A small image captioner, trained from scratch.
Data: trained on photos of plants and fungi (iNaturalist), 90422 training examples.
Rows from expert 3 of block 7 of the image encoder, named by matrix and row number. Rows with one number belong to one neuron. Each number is 128 + 24 x the weight over the matrix's rms, rounded and kept within 0 to 255. All counts start at 0. Numbers have three digits each.
# up: expert up (encoder.blocks.7.mlp.up, 4x48x192), inputs 0-191
# down: expert down (encoder.blocks.7.mlp.down, 4x192x48, transposed), outputs 0-191
up.3:097159137109138148111079181151138136119121113133149136141127129128170069133142113140142145088185115095096125125132137076118112149144137146128143117145100147115145117118140109140183092067141142083098109138145117110164084104138100128127104132161146071124129127147132140176123161193153102140106147131126136135069152114094087149144070148129092131128170104163124106116141141106178123152116111098131106131127103140149105127136109087118143119142078174137156083191112093157152133150166116132164122144143108175114111092144123156124120106121163130138113149149101129111143115125136195120
down.3:111150100166141122168147079136115140106095123129087116148086135156111121138146165105133162146130111149132170096125122119136076157115136144145134161147123180106098126199116142100133067146095137161184147083132136102102132161174121129125171113117173148147115147076154108122102111131159160150095129151139136129129106173087099104142125118114082150128132160090145112170062081115135122104120109172058129184111095139114156119102111143138088127099125169145099107107150088141169141102084130132161162116128143089136134123125145147137128159147106129152096180106155113117125128153087125093
up.4:111098126129108122122106096098171105156136092120105119110139111186169095145106147150151104107114083113106146111161120123131104116159128125145089125155109130099129109140118115108119100106107105124118128181116158145126125131114106139152126149109120137146126119135132129135150105132103147116150098145122131118138123130110101119097107086096150150183125153115172130133111096130060158122136113137079154138140141178098144139141155151114139128142164121172119137124153147112142128128113131131143182200123130134154125123143153155119124142098116132100116095149111139146162143139138119099
down.4:128114147126123118095166139101117119128129157143116132129126108174160143131068083143132097133099162090175117141162160146152113105122124114125099144163145113090102138152141169109083139090112129128103118140125160093137164162137108108137113147111140137108105110146112106125084143140124117149161109121156177130100142128120094152146139155138154136141131163211119127160122122100118124117128108120121138157153118109079141082133135135090101129096156117121086112157169066079114148095147127108119088134120136107146118095134178160141131140134141147157110101156133165095142133137125146123
up.5:107145147142114111128158115147142150155150135126133116138131112102114143133085165134110161133099099123130132159121111145127108132161157155099111073130085112113134114142131108136133129114135123148116107115126172123161123094132143144116113152142121108119156135152138105141147128153112137130142130134119177135119155144116125152100112104154126103137132118142108136151144148145114124164120130128111136132076100117123149081108154112104166112115085111057136111165100142129130108137136132116131140142120130143120135114109130130145114140135136108088099168149162131149116139123087131163
down.5:133131133090159108134141156137136190128144145144135105165173106137127092147096151110111129131137098124126121096141133128120090145151114151163088152141128117128118086126152099133106084131099122092160127130146121126127145130117150154143130114105113158156133141120137176127102147105111123101167148186129112125130118155104116118079136112123127150124092128125115106111120124135093130143132113155097135156121116141104115126158137137109136138109135143098133144115119135111133151128116127089142092111132130133135138149138095142126114147122143114082128094144145147120135087140156178153
up.6:199183109118158129081161133145115115152144144112145110122145127136143106145145095140136130131127137121127118165144120138066124155142114125129133116148121146094120118136105097127137070100153159125107154121145150171087140133104134121118127154159138113139137162110114142135115117147113133133124143137103119127126122120161141104083169135106132108133101113167137130162129126156129144144129101103137144087110126118120103140129131130153162169117135140121117112150113128094085127111145109158136164117109131101076133145123128127146092128159136140091130107145116116179108081125103091109
down.6:181157124122106105132139104129151136129149131120080126092151118141143112153153143132142091144134130159108143125161106146151145151159119145133136145121105145131148114113092102110146107129185139127172102137122136166117112109119125117118110149131133102106116155122105132141114130143086112084142133135112167130128144099104136105135163167143139143136145113117122149109166103148194119106163133140131123150135121085127168115109129108117131150128129130138129144130132121097087124132114136108155105140123111098111132114177108120108125124147145109082092097142128064118109129104128132136
up.7:099118108098163132160143158140158128098138154132125124112148121101182138173135093125140091147193114078146113113153157126122099125116131112124153116127112115127140133115133156119161170100106151128108140178124121142150128129129111138163115134149092148103124149123134161111117136143106152092126110074118077141175171091146150097126146110121137134114137150113179160138136113126078159166128123133165154117141144151087149087167100179152114159113118056116129171155150144115081123128124095112103088138120136142128153129107119132092068134071118133078149113078099122113128140127145133114
down.7:091160126110136123122093156182125123132166131121149141190122128151149147153142138150122114139171101098115122134102087138093142138146125150153116107107154125124074133143155093131095133126146105142096101118173124101134117105119152125111086154118123107167144125157126119147175150101126130138162136108160097113081126112131139118092102132112117090099079181166124155090142121132162090114124125134118114138114140141138146103134143138141128157119107113125137096086082161135140151117141126142103127133093120136066135106117125201140079146097157172125116171125132172165145117111122164148
up.8:095120095138132091126107178128152138085144112127106151092143111099126099169139102139105168137185081165100131115099104130080094108147121157127066133133133139129100132164173114126132164073137150119135168183147155104168144121151139117171117132126086136124158114107112162147128140089141147110144181134134112165152153131072179123146088114097129117108136103164098109119099181068172125139115165158142116103099115144165139112165122106146118168085085164091162099100127133169089121158158122105121122123148117172083148180130109137157136102105123123102160139098075148092159132132168131077
down.8:176113096135106113158128141108164099099138056106190185087090125117122141093144179147107160139137139122164113107176149118097121142144087118092069145142083168122095104116142144128157113115114157118073117088131152123192141132099088151131103119145114149111114165177118102077060112129132132109069162163121115072132147139130146109120095110144152085135151141150102132109135162110148157121132155143132165179144106105151171123163128155142105145146121130157125114152128116113099114116146123100102122102159192151144087143121131099164154113096114114131157119095124140181117167155063110103
up.9:136122137150114149150130131100155150101159170140099177156138130158097119170092142131135145118165083104085149130171075141117104122126144161107083100167101161162141143151141120133153119100136123117126131112122130119107136096145099128163115112109108074137182133092083108129126180118144137121141094160152115138086171136078146135150108109115110110152108129094116141100136132124166112112115110108126174122163075161113136100101156139124117129140075103137132150135113098138121194056157148107157104109092153126132141111163136152107104117092130174132176154153111130174135142119138096103
down.9:100120081099131124128165105155155138112142135120125153131087079140141108136148167107101130122146114115154138155144149113106115134105150151104064150128152170135120142154094106114138127112161143133114151105131056117170126115102134100129123101070144141175154136098134120065155137138111151126106148154151132114152140148135117117153134113164147114146145115171133129105122142078107122148153139148088118088146137131143152106102164157111127166074147144125140089114150133099116138139105133129144098089157142097137119118121107143143089133110088170162159123105139122138132135123122151121
up.10:126144134142154108134105147163114119118113120112133124132128123081123128091091161105150124121114150108132138140125113123142108151124130105138137152130124090136168148110130129148113127126152111102140125121142111160111129117151101143130114128085133161138144134160139149092092145141123128140144140086103118114121114112143100136135111131127158103125115124147125095143134131105096123169156152174125102164100148103149103148113117118124164118126130111128114169103125114129127129135173138164111130081163106116136123116104125144148131127172165142139126100121130115135119102148143144140
down.10:116158111092124137122145144104070148113157127125135144086155143100136107143138120137126129099121139166111113132114134144114124133119105108135148155128139126129161123122080104148109109115142126102145135107154121150104133149142150116151133120131143123111158123116141150132150150139131125101128139098132139113107140142080126098112155155098148181119134093106138134139116104168120143164145099118142115119131092150107129105113140116119152139143112150142140132141118123130125140144154133134114139131120139110101122119092125155135154119129134131149145111123117123121076133139139146119
up.11:146105128138137132135125138123137113139119105104123110200063162112164127125117124134089180167131150106121136071106124118160117112130148119126123105094121127132105112139121135119108196116059105142151142119110122109166149108185132090113105122134111136128099133150112121132110110135174143137130163109175129147161126184081118168175130138097088135141106110123132150135110135138066149136121161141129132132139102135126097089155135168129120122161163083115116124154173095138083151119113167119100116159149165119104129180129107126117099120135135077108150078119169156095160160111163101106
down.11:124111104128067105129130129149096105102132118084139123140134069098143179099095150165094190152121120117108121111114158132085144136139135089116107126099091118139120175122116165167098168143097133132135109109114102139133176121089164132056099106128119125126107142182097132138147174115164158130166147123202148136128105143177127111099145113107110126208133156161095150065093130155124176152140145160173126124086129139118156119106102107175159171106143152071158096136082090083069106111151093149118138169068136074156107153119146123106113121137167097108177139151131159178144138092126175095
up.12:113099124128123104157148157108113125108128136086128145102199147141132143127144095116100103130118128123150145114102122127106104130141147158143128115113129134158140128117112142155133130136126117152127168103132145139170064099168121146144130154109142103107100130147163168112122139161128136125102104129142124121118117120104128102145113142108184136096114123111138114158122144123139108167118142145167125186136121110099140109140111120124095067123116154098126110143144127128139138139181136155118129129166118143136133156141096085109129121124107182085126123108111136092063117095126153148
down.12:108131095109125147111154137154131126160120144141134154121132130118136097159149143095118147108107115131067114152109155138146138127141130123170119126125169115125112110121090095143114127134146126159122128119151108104097157103150139150141101144122122138130146141125117143139132158097128114117135097113121111127124137144099134130110094165160133105113106078121114144121166143147119104139135117153152151076126108141113094116115134127154162052111112126133096140106131133134171148118183120144159157122122127131123148143143134128123123116118150148120133124151098135122142115127130121152
up.13:088097117120169140110113098130134131128177108105141104133099137137122086097137079141130164147164115190122141114136139124099170069117127112106100162151127132120133159127151106148152162121121166136129107079144106129147128104124115115155139149154114132124140129123105151120143111108146137120125105126107174124085149146135125089139154139131117123144139091151134131113114135119127127092171134089130123112098141112144115112168104149100143137142168093179132110148120113156095098179094131097112144133161124148119151093114130137123138127149156112173107120103161131094146134091162137117
down.13:142134118120138179095118126144085103129142110146142130129108154093146153122151131141107119114111137112115140112150145116109115109126132140126118136160139117128135126158137113095129139136096155136142105160124137116136136138100149143113140110119124164107137112168102111095114089111120102139094157077152183123119126157133130153156133113128142100135160101134146098096133162147143136097127131119104121109125122116127095143147133153145135131168130136111135137142135123128075108134130166131118153124146129130172140139137109101139122106154114097176112136093162139114123134132150089126
up.14:101188146131093139135160107146117158124136146162147143135124144165097088160187149110152068134125130134120125146120128117109129119149131126111147121138128120114119153144143109122137098137135109098133100165127128115089113112111146137132133163126096144121126118149132133164175120134103151103132080173135115114119124105128115170107145168151127148103130115132150133087160141132118131092150127078104103088099118119078183126110129159164128167084125124134142159121126141133144113136108122149123141153099121135152144101153126167103079129115143147138103092140135103108118132129104132095
down.14:154117136115097163136110084141122136128107127145134092120161125160128110119116120160147106169164130118132077138131081116095086165132144097098148130106105128138154148178140127106120095127119121126107126144140153160150107127093116169122117113153100119156116123149184142126110160151127110148143151104131125120124108127159181097143094125160138112070124158147125131167134123146122152138134113121114119163132135116149131179098123121109127116153136115160093114151107135155129135132072127126122067129098138125113146088101131114153127091146136119113098140096145111129140106135118158151
up.15:147090133163171167111118130135124125120125134116106134142116120108167148129116128149101137103121077138130103130117110161133105135131109198139065125134150104130135127112148163135146130103136105119128104144060146125146125170102117078114123110098144163174156080133097131163127106161092097132118152127137158135147119147116100124145097117130112121133142162124122114143120123120117096104094158113159116107142101075155122115148117120111144141129126209123126152179105157134138109139109186115120137155134116165116103110170131158155102145129137097124094118148114168105120119106112143143
down.15:128128142158157072185134111150127142131121143093135156155152158081074125112103118068137142130133122122168114130109134160150146155100116128165121116141141138164118126167109151128136143120150126177149125136121111130105129124137144129084121128085119120172164101107175139137135105143137160095100147124107136110091112105084098149160123113130109123146128149128123172102134142108112117131121207160101156132129114095135163115081153096075084191105146185134133137076112163115126148110164134142090077108125121172130066136112135108148145134129124173105136129159127097120094115138083119123
up.16:108140113112139120130129132149112138097119139106140106168104103145121135116139127129109128131135118125160116134123162107127153121114105138140154103138157102115127148098160138132146118141089115135121108127150169127151120098173091088135157095140119145118114167161138140138155114134131129118161095145127106139144111148132109110136140137144143117088106104126068154120116125156127121124128162177126145135111119118131132146130164115137153099131116116099121106078148162125111104130135130150174124100135113129104128129139096129136159117105137146157113104090119152142106128135115134133
down.16:130144117090148139123144136141130137121143160125101140123152153113153137120138127156141151141141127100090121135115136135135157113155103107161144172110136104141115086087105127202129124115074118115139146114154106156126155122087109149159120124142115126128135141143132149111122136134155131101155160121123122110165105119116150137117123126114128131108148128129153091122083098150112132122105152135113114112111104133149094161156149117131151133114123103101148132132075104176121086119106123141092126119127122110108137155113116130141126117101150125152138133134164136157101091137150141117
up.17:122136135165132145125133129126118093117115135170132136117141072140105093112162138121125138162130146108121107151133121159071157101119100093110114116092119122132140158155087159106108108128117136113103102131131106113131146135119127153102107141132160152137097128143120113132126141123126120122136155161152107108167134185166166133146131160140142160127100076143115105133130109137170128109130130123185121149112107153157104124170148088186137060178139126099137113128147114134120180125089145116107119115123132156168103114109124094108061137152131136126092134122102102121142145160127105145
down.17:154168111117149106152127124139152081173097090125139123110150136106136129113134112122084108121122131122166051187133147130112138130135122088112127158107130126147137107104121108132118107131126136140107099108128138129128118131114061090122135160118166138131078149106127124167120152129152115127149168171175120153171130105142146092128126156181144131143129123139106135126100115130120129079157125104149138106145135154149123137073099121122182102161172133137128120133145112145139186121108094184128152160156126118154078115098133156119123131116100145124151156142136122098107125118142130080
up.18:123120182121145111113142118114106133151112160111154118156094093142088181126143138116117136169201133159122141117100160129074091142121072112146155064151140107110136147119123151116103148114104124166139136097132138123096183137105138112079161136182134128128163077125111124152111119149133152116141146117162120154106141149125090124137182164055090151092129138115123144151118140186093160092103144095133098114097144149148153100095078173153130093165097113095126113148120109105104146099116119095141131108122131113150154155111115141118219151127150113144149119170152131163119112091142076118
down.18:106139141157117116149141082103154138171136151108085158160079158143117116099092139120149079168202133116170145131205126118125132132087137078102162095113144151103208152109184140090135126125125169127109153153160155128167153144127125105162096113109122120113124128126084118132091097162113105128152146089101149161115114139163147094151124187130131152102161149098101117140136124164108121119111088120115081128132172141087184096158127165119117054149122105113151127076123058147112116095092098174153133169125157082120123134094171127142106137136130113136111095118111080143174165110135114092
up.19:135104179085168141112092108144107106120144111128169156143155125110124080150136087134122114138118174148131131123122076140079124111116119132149129170130137121067139168119127116136157124100164119117139116113128125141106134125146119146145169093089138145142143130128140183146110155130133111088144136094142138175109132135123127135125107150124148129153151121134161098089141100139086147150114136123112128144103090099157105106112163175123156127160083131115099137128140096134144151116136104131172168138117132132126114081074119123120177120121144144158137146152137092121113110113154138092
down.19:138101149098116099110134095115151114114120126151131165123150101155125104161100139112121109133087122159157125151110098108140133122159127132171174161144154165112115137134108099123103108172143128123105142124165143129120131107144122104115143175129140109135090150117098095173170149121109132152103132132169108105122124133144132108138128127116111099148102155125153104127133106122137118084132119106100140109134125165149114175086145175111095158124150140170153074144120124115118123136136127134130150104086140085131069179083154157140110104137124151172116131126099056143117102102150161126
up.20:085110130111118167138154069105159168160150128111136112116125152122149111165172115113098139100114055143096150138144126130128141109114111141078122102088136146158130154126096123132098127132140135122136107125110139122130125139108116142119146117176116133145130159129126129110129162141145121121130100126145107132089134127105176116094152117130131129105099080132104144147138127144181112093132112115098153095155154096092159145096119113149118107148149093173122151105137162128147143138143134131107135105122153120154166133113151119104128112097152162136111143131149164143140143118107119137
down.20:102129123115124161072138116106116155113116143172120102110140108128136074124121127117140141135114113146130132169108131112134150113114132150095128131143171117155128164093124116094152132126168182093094120145144101162151097132097179115125130133125107132139169146128167138109139135147126145149132133148132134133121140125163111159089146134169126094128140057126131114124149162128108144126146100087126100125136159156099120151156119093131138107140167098104108117135126137161155108158075103137118154081143098118135143136159086122119117115127117142154100126141133099096144131136151128188
up.21:138130136140094156176138098083113162122128122147172154103132106120128128136139111145136166184137129126103141166118154151110113121127112113119113132110122134132138160117111099148074105150129124121133098127147112152172119159094118129117148127153087079133137146127140142076116131152095106105115122144126052127129135115169184123117115142137142134101099109110119137102145137134108120102158176109147092116113149116151165156100143127134117160144181117123139132153123166146179133109125134121088128109107142135123134144134179126143100095071134109141116084149097134122118119125111140116
down.21:157087123144114152136147129102171096094145103149152122114135120101110178110123112076141125140114134107162096114161114125100153119155109076091131104133126118087116125099097124164166137103141105117079147101115103174151155139079120130129122145141122115126131140129123143090066181156145126094112157145106076078139137096127156096129116136155176133079149132113142125111152123104103094147156131130140082140142120152145175138111107166122124110160151154108119133150144178155150116135122120124123112136141134161147072178151172138127149105127092122131098120121118141153117155122165151122
up.22:129094104154105123126108146124135123107118120120139143189119115127103143133182159204110167172165154112115089090153093091127107146132117089143103130136093161143131168119108131128089158143158072139095145148155148121137139104163101145150104116127119087119112124162126095170110105171165102131128182142097103115141095133146187129134074123119127134093110170106119121084156158129097102170130153112148133171124102191147093087119139140135173141113103151110135155150123124138121087163116119108091125143126105126135126106183153118136084129122146110083106118108103085142160149165155111098
down.22:167085086138088143142050118166135152132099150112125074097149158147139143098091076172193126166163141146161144102156149107100068126103128107084154139165091161119115121139121151108131144143081066128146163152105182124130138101134076147100113156163157095109120098197091107126106102184147092132125117118132124097119099128144112136149153150077080150138122230127117170102051112135104137140098157094112113153117129160157069124097130137138108158165126121183107110104125077138144107155094193147166126145068129059123156113109156090130158127159129142139097145121128168180157156158092131099
up.23:137138140128112153109133152144129130126124146115111124094131121151105128116097151145131116085142131097114095150130103138115113158158132133142135135100128110117158145093138100146138069119074162104130104107120128163163103111089116152144149130139173129124140107112141138129118154112149069113123173140128146125138142119136130066107122151129138102112115161129148136138106124133149122136128111151149137155177174063133152154148105048087168080084103125131149153113073141135134140158138080133142112126151142120130131113106108166124154129116157119151120132111126132133159082129156182151
down.23:130160147120165108111174121136120112147132142167092134169105164144088135176108161112095126110107118101106136131101124119139133152152129109157114129145136124133123158111110153132130134124124134127099143081136082153107115116149158125150116136097114137109135125125192166115113145123138167158141135134104158179111131159102121137150130144113114128131148092090160117158098159135081125143161082114118146128180086131107113114150086128137152112138081114096112081131099123122179094093144080140120143132121127128115095157123124152094115125114152157117159131143151137132132088090143147105
up.24:113103125117160133083139169120126082130147141156091118092153105133157111174087140160140096131139081096105107127127106134157098094129136176139089121104128120065126121107156129112137117135146102113104134142128125146141109136129172169148109104132102190082155105110155119107150141110120138127143112150131173180106112109134109074125155132173189111159135127129103137154109110120151156124092097141102169154095115138147146090144089148135147119137130145136084118129105116106115129143090112125158121158174133156160149132111172110121128149164101150139102172086127141102111156151133157133
down.24:121112130136100138141126104088174136118141164154145114150129154136118151129139063146164146127183116091113146075167144099131133125163151103138141120096106131080095111124168155144113179104134097136108157156076126110149111186120129153166107143166113117111130124100114095133125128149170130175113078111133113159075145139114134137118102150105104118140150152129120116097110142141139124124140113191112112140118082153113109096140129167090134137116107164121096135148113094137118107141133099072113129137125153138138139145135179135127095118100134093131143141124087138108186149124078140102
up.25:121078110167132113109094174119162115158132110136076124076143119157131095054097091130145134121110099144109106110098165091158113110100131159113144101127131140124144108100186152145154124124140123133126137099097156116151161191168166105125109133142137134123170091127121108183144096106104119127133103123104169145123064085129091150151086136099116156130164156127129161144115109111114117137105162124075143184132132133155104117158170116119104114089144159156122092113157142118138094078132171102185162130117106170186139104170196115103118135146120136121142111146138144150120130155096119135
down.25:082104155167113101144135148071140135115094123110132131115132134091105173132113131150125161158118127132103127130138143142158125132120134122150116104139106120173102104102127120152115181140120136132127121117133088103134143183186135144119109143093174162137144117087122146102111115095164153117180106114066099073149083061136132161151084111136161119145143133128133114180112137127064082098150136157122139086165150114110115141105131087127157117087128140091133147063124166135164137086129100108115163135128100161151112151159148151121150149089134127128126147160117127121098133127175162114
up.26:129120110101092116106164149133116103129116134126130116113116140129083105117117189127149125128140075125128129144152120149070111130159144125142126092147134160095127121131103123109129105153134121136148121123153097138121125135177156134124160190133121101114106088162149140133108132149097128138142120150140096119141119167157086174113126109138104139104119077145124142158126098137155177146139186136104113126113121158066125113133133087150127109075147146123105162118149129124105167095116174173152144089115097145085119142118130091115189119178110148087136127137151084157115164143108110143
down.26:152115158098158152111122138093133116139133134135129103177148105137102102103134125103147152140164101105072141147147143148091137141172148120156152113099086148132128102079146126144122144058145127120090115121121144175108087130092127141151167129135125133108081122127096130129114135108129090084123119140126108141128151143157145125087090158137115134105107130121143159146137103133099145140099182112128131154099161113120125138129120128124168110155116123106147143152138129149155182143152125134158141114120154117151162157128128125110187134124106117102128090138095136128131120092124114137
up.27:113157157112159151156164212169109112139120143162127140148087106095099146138059115063137143127134184107107090121150179107201089146114141161124192153143128109157085104085207170121188169114127105121077133115163107156116138165143125140118104115094124124119150149142131125150141124128146119146167120094125128130166090059119044111156138167082169102118149182180068110206110132110153054147110130174107137178135102099121119103143126055121126120080117181076112081103139100149183096141175070092102114121124061122100121168106119134160114116162167115112124140143148128154129101114128176123
down.27:114137181128105108156160136099127080131102111120174143112125197105114133153088089117132134167121101154184074096155124108172158130140086095111145142148072176115085130116075108171165159171143072134142143089168122145112144170170136165137123143101098152149129181106156135136089139183129129099138116119098101078119095133133125158120154185107164143155111165144061113104103084122119139140146119130104098169139146138085107142108121111131125149118111191123111127085140095110177120086132065133153130191141120132127064191137101103113110103109205077152131136177111111154134106104151128083
up.28:114119140146099138065136149124091159146119151142140119133165136115144123081101149096120110122155179107152112132121104157145088123137196079124143156093124097131123149142150154148141080079077143129139166116150119104154146142165147086144120136158158132109103079113106118194117126127119124152112129151173149174133120135119091138104154150116114139138113137149092121143113121117108119144115127144113111140088140145113132104113112090139133106109108173131145144184097124112093166135153128104123156146096145174111141108098173104113108139119132095130128112135123150117153097099136142159
down.28:161116146077156156144148124117119137104170129142148138138100105112133134103114132109099123099101131125101158128130120164122104138162128120145091161112161118124145136146121161102149109091111131084152109118147115114135152127153152102159122128119162153136102097102111144131128094126123117144092114143177143156125136179121141144113139135140125181140135117145176155140161109156094171138127115133138133096113116118088150117115103115139139123122129116154115098159161111105113168077131130116131116163112165174117111128077158115079092111146127100113144125158148142112152089068110122122
up.29:152140132129146132134158107145146133117110149137152122138154103162108138125097140109119113162128120112114119117144142128106119128188121120125116121086115130092146145142098107159149155158088118146121115137095134150134126115112151151116114114118124135134118100129134108094110074125156165142111124179147108121088137095133108143133107131150144085140152147124146111117130138152165131088151128130144123137132137123137136152130143163120113111098137101111131149115125131103128136149095127116107106152124139113133138144119133164141137150119111116140094111128110128121172128120107154142
down.29:151135114129111110073116117122126107144167114126114129098145136192175141111190151144138095133154124135113126135124121068116123145109113120156137132167143125110087134126144105123131114113102071130118139129100155130118119153076151120125119175126123135108158137143129108162136138133106126134169111121120138105098133119139137126141091172098108139122156141114092118130100111193144146138080150114114146114127178109119086177163173098137119147101132134134133144161093110116133092129153133129142169131090116098169096114138129141147126132152133113134100124119115141118125147151112133146
up.30:090106121101106155112128184116151147146141100119148128137150115158145126078142139117113141099112152154154105094108163166102125147099121109155137179108122099161129078114119133143142130123118136152154156168145125119123122161156141105131129164128165144122066109174131146150134111099110125126109145094165104127115112126143138122103099118152118126116117145150152151182138115165083121173143116149123135105075146075128096101136124129161117074147115120152139124092138182189141125098130119123101111107095110159090139131122153111113138092117126155133137115149124135090107128108094164154
down.30:102138134107170161137089142117096136130150137122139149101150103114158109148145078154101108102086134147099119132076163135119133134125117135138126115109152124145145114149111123132180119116135145111150102110136130107100109139130138157144131121135120157143156116137154176153140091132092094155155163131128113137133102154135101128135122119130089137126087116124152152142160110116132136137123134105178166107108128110156106125138088128112149107133147127161135104145134142125100161097181089117170150109150120127112150125115108159130135165116126104104137112138127142121123086130163131120
up.31:112135136140149137160102151111124149116130107134157161126140122127158069147146116126132126100096135104137140112129140121073127109119146136094123099092138119111130100116140121156111076112120103132144125149111141136125094129169121141138117086150104109122155130119139109180103159143097136086092118143135140142120156096101117161160103132102098137140156157080111112138158109112144109148120150135131157199117153220104082112116196130085117138157097132125132146112155130138152152105171126140121128125130129169170137145102118135108123142087114137088194121128119147120138147174089108107
down.31:142119148060089132145124115121157140152137105113149125164124125130123092180151155148128167120139159130118097154103105105136117157134138155157142118149142117104109141135148100152115109118109136135114100140170158081113116100140111106134153135114134108157145122104081102143138159107118153112136073154135108072121089129130144165125068140097149117123094125119174136129186120120138124118136127128098175109115132124135134110088151100151136127111116123164101114084107152110142172119168142150163174127092124094097135137102123162108144101114153150175135175151139128132145092099120149093
up.32:139124146126138138120142149138128138093157142166122137117146131165109074131141135112145177142194141137101134139130143164111086145122100124127146131124104124144092114149097140123117166121097115140122133116116119162133101099169136140157154144184115170117173147124118158116096102135153132146132109124114124123138161134146100144133146114123118082107128105137149135151101141154096134129128157105125118058094109118123154109134100122127107118112120075139102120139153110150142109123161123104158083105132110145057137164103141111136185110147163114122124120150101147138108144087147098079
down.32:093094081165140130148149089129139134141108129091122175142075110078131141096137128108088143130128131132088121088085165144091130128115144152099106095128114148109157102128146113155143136118149142137144174143116090159142143124123148140131103107085147123133140091188119112102101132091134148125075134119130117144099147135106085144145146087109129101130132113121138142134124150124127083141145151119132120117160148092150137111154140141129147126132128149124153135145151176085128137125125176153096126122124101147119163130170144113116123160151107142119156085164143159152123150150095123154
up.33:143095124118159123113126113133125104151181116084127120110158127160146120082101100131145138156129159169154143143154099156163126107139132133143042145114111133066151121117123108148129139123126144139143103143099124146151117124134143125149124133144098130079108136126151125140128088140094148141138112206117121133118146110096114123073160117126124110129093141096132107143104110160152127161085108121108171144162106141157123145167167141090131108128124132125139130080139143097119094122107147143104166176102154122132131136112175115102130137141104145101132156124123139086149151131143128129
down.33:149110154120136119137099145094100100143159163137122134127142126132119141120123118124135150125144146109136126086124130085117139104125143132127114117107108099108117143115175137126136159114129115105074093133141107128136124153090101096122159100141113119098116112082114106096109143135143131103099136145116183131105160120140142161126146156137135158121133127163147105117162153161143100132113084122152123130131149134150127118138101127138115129143127124094142141125121099096141142112143129088150158142102169107122103125143198136133102161137093059141172104140148145108184136109130108175
up.34:114099149142112166124099174125191167121154121109126135090135126138098078139128136147121151144160109132084117139153143129127077120165095157105127091131104117128085136156147097149159162130101144130107123125166149113146115135163147132166111141168131126064144140125141137085123109131118139108140129168126096128128144130088111101151129128146137107141158145139176156138126167085099120075148166145073131090106087098145147073118111154165110129120137151150134095152151137118094164109147150158101120111138110128070165127127122144084135119113077143145138131128109146150124137111116141098
down.34:148110137129130131112130163084147125115123144137126151114074124165101112087102183136172131151177122121115181134149167110098082128113099119138093133141070129107150143142115137124139139127105120151132142097102110157181092108149116155145140130138115143120113103128090102109097125108143111127119141128151121131158129139132126152135119121120101106098143121140129114122099107098143087135140158105153106145170146089132137123179084142152109121163104144131143131209159126091101159110118183073123097136153108142118187122167168132072178172146137092123146106110172137138126145094118107146
up.35:146140126132095122112142125131139106168102111114128142118063145137115135113117150119144143132132146127126148147114125143103179091148125144137102129106141191134140132091135101092167159151111144160143157091163128129164140081143116143085144104162081122085128115134108122132072159141100104130123105171163141095111159097153173116132118132077118111132196143106135123113170094110179159155108125115109124156118143141111130120175061130163115111166135137095140129140139126146105149117138154166151129126152151131124103111156112113050094150125122174108132145125089107150146122113087052119
down.35:125091085121131108096097138150107120165111105085130144162088125141102175113134157106085118178150157140111151178095108126104113126153132141140152128122123109176141117114117126107118166146111104122129183132103158076120166125149192173125119125121135128125096115150118139156105146130096136102114153108134092142149126136142102156134128127140066105121111111087130166145131120173117165110093145115134125147140110144092081098131143155125110089145098103148103134106163134128140132122121153141109177147100108112139140129139113143089189123155137116135167123122123100155132168115139091139
up.36:068147111125134146126129097093099148107152120140131150142120126108120151118129184110113164145136093134090151124126151128111115107095122116094159160163148135132139110098156122136180151125165137115075113093144156094141135158152105135125127131128076185083110127124139120094145165118112143154130113090124117129086091129147136086126140151089119119114124099084079141135124099145144141114113127129103122168108133165123072137142119151109129105134101106154160124106151122163128129126112138122138157102145152146209124109099146135147212114149136166178128106108111113134124118131139166127
down.36:143111100117112154122114166063128147093136146162090095111114167174111132117136107170134161117140143109124144158149129119073139133127114109120149111138150103120118149128162143123161165079089162098099148094127125153123137151112127121176108118123132110101127129127103117117159128105148135165120138140146142133139148079138160102119116159120127146109120151127133102138114124134155095139084100134116141144176156161137131123136100102117120153123102102143105106137109099152117124135094098097153134126128158141124134144095150118131127124113141113158137153131133114109145127133123170113
up.37:157158113130176127087114114155100091096116136111124104122166122054114099125123112127135148162125164116153105143139120139122166142155133111156163164086122089122125129116112135134103131154108121152135133142147132141084148063132154129096117102160111152117106136127140148137095125118151173118088153087109154158107134152159135114133172154129162143140113101127096138139110147125127158124141124119135138124117151110162122152105137153112123092149131128126132153100106102086114132142115094088112114106154109140118133161136108129123142123195105128115093149098159150129091154126138118147
down.37:135137121198097106139137130132141094102134125134097124114122126085144137093127110175157079096120169125163127098152140092113129113099131124105135136142139104092115099144147136133104143160134137102170104121110118109111166102104090142147119094116159123120129166129110116135117152102165150144138140120103171153116154103099162108129172104115153139147145166117150144147094144107146095126110131136131113154147130150136141093116143127145102128172123142139120115110139122112123126153137100147106096139138096090108137131110157125117104155103109114116167123145137136130128202126155115098
up.38:158115091103154095185088123182118165097082153158132131107094123139171147117101118122126182127112180125124141107124144131109120129121116082117181163147100108128152116153086096112134100105044140143154159123072144116112143144125118154165128162169108140165175114128125093160134050110189170147158083187077110112161141126117126159168162122125075126158142157117144150181051103149125145131123102174116160111118160157163120119093133114099141134116109116137135146101140116100131099091123158117121099136119110145093130110119116143134095135157119127147143110140177137133135129139090055101
down.38:065116085100122149100073132140076127120119097118100098148137113117167163104124108175129129141120130105098098104081134113160109146111150150100110125121107110156140127065201179147164137152153105081106118132084143152137108196111132108152177135153154143130107115155136121199131132083162104154134097112166147151094117122140124129078095105111075155130076171100083206149124151154149157182090120109107144112112142148121143122130106106080118087083113151153162126092125158120131146144139119114146189110139110122155122060157141125139144157122138144084121150132140156121155115153125166162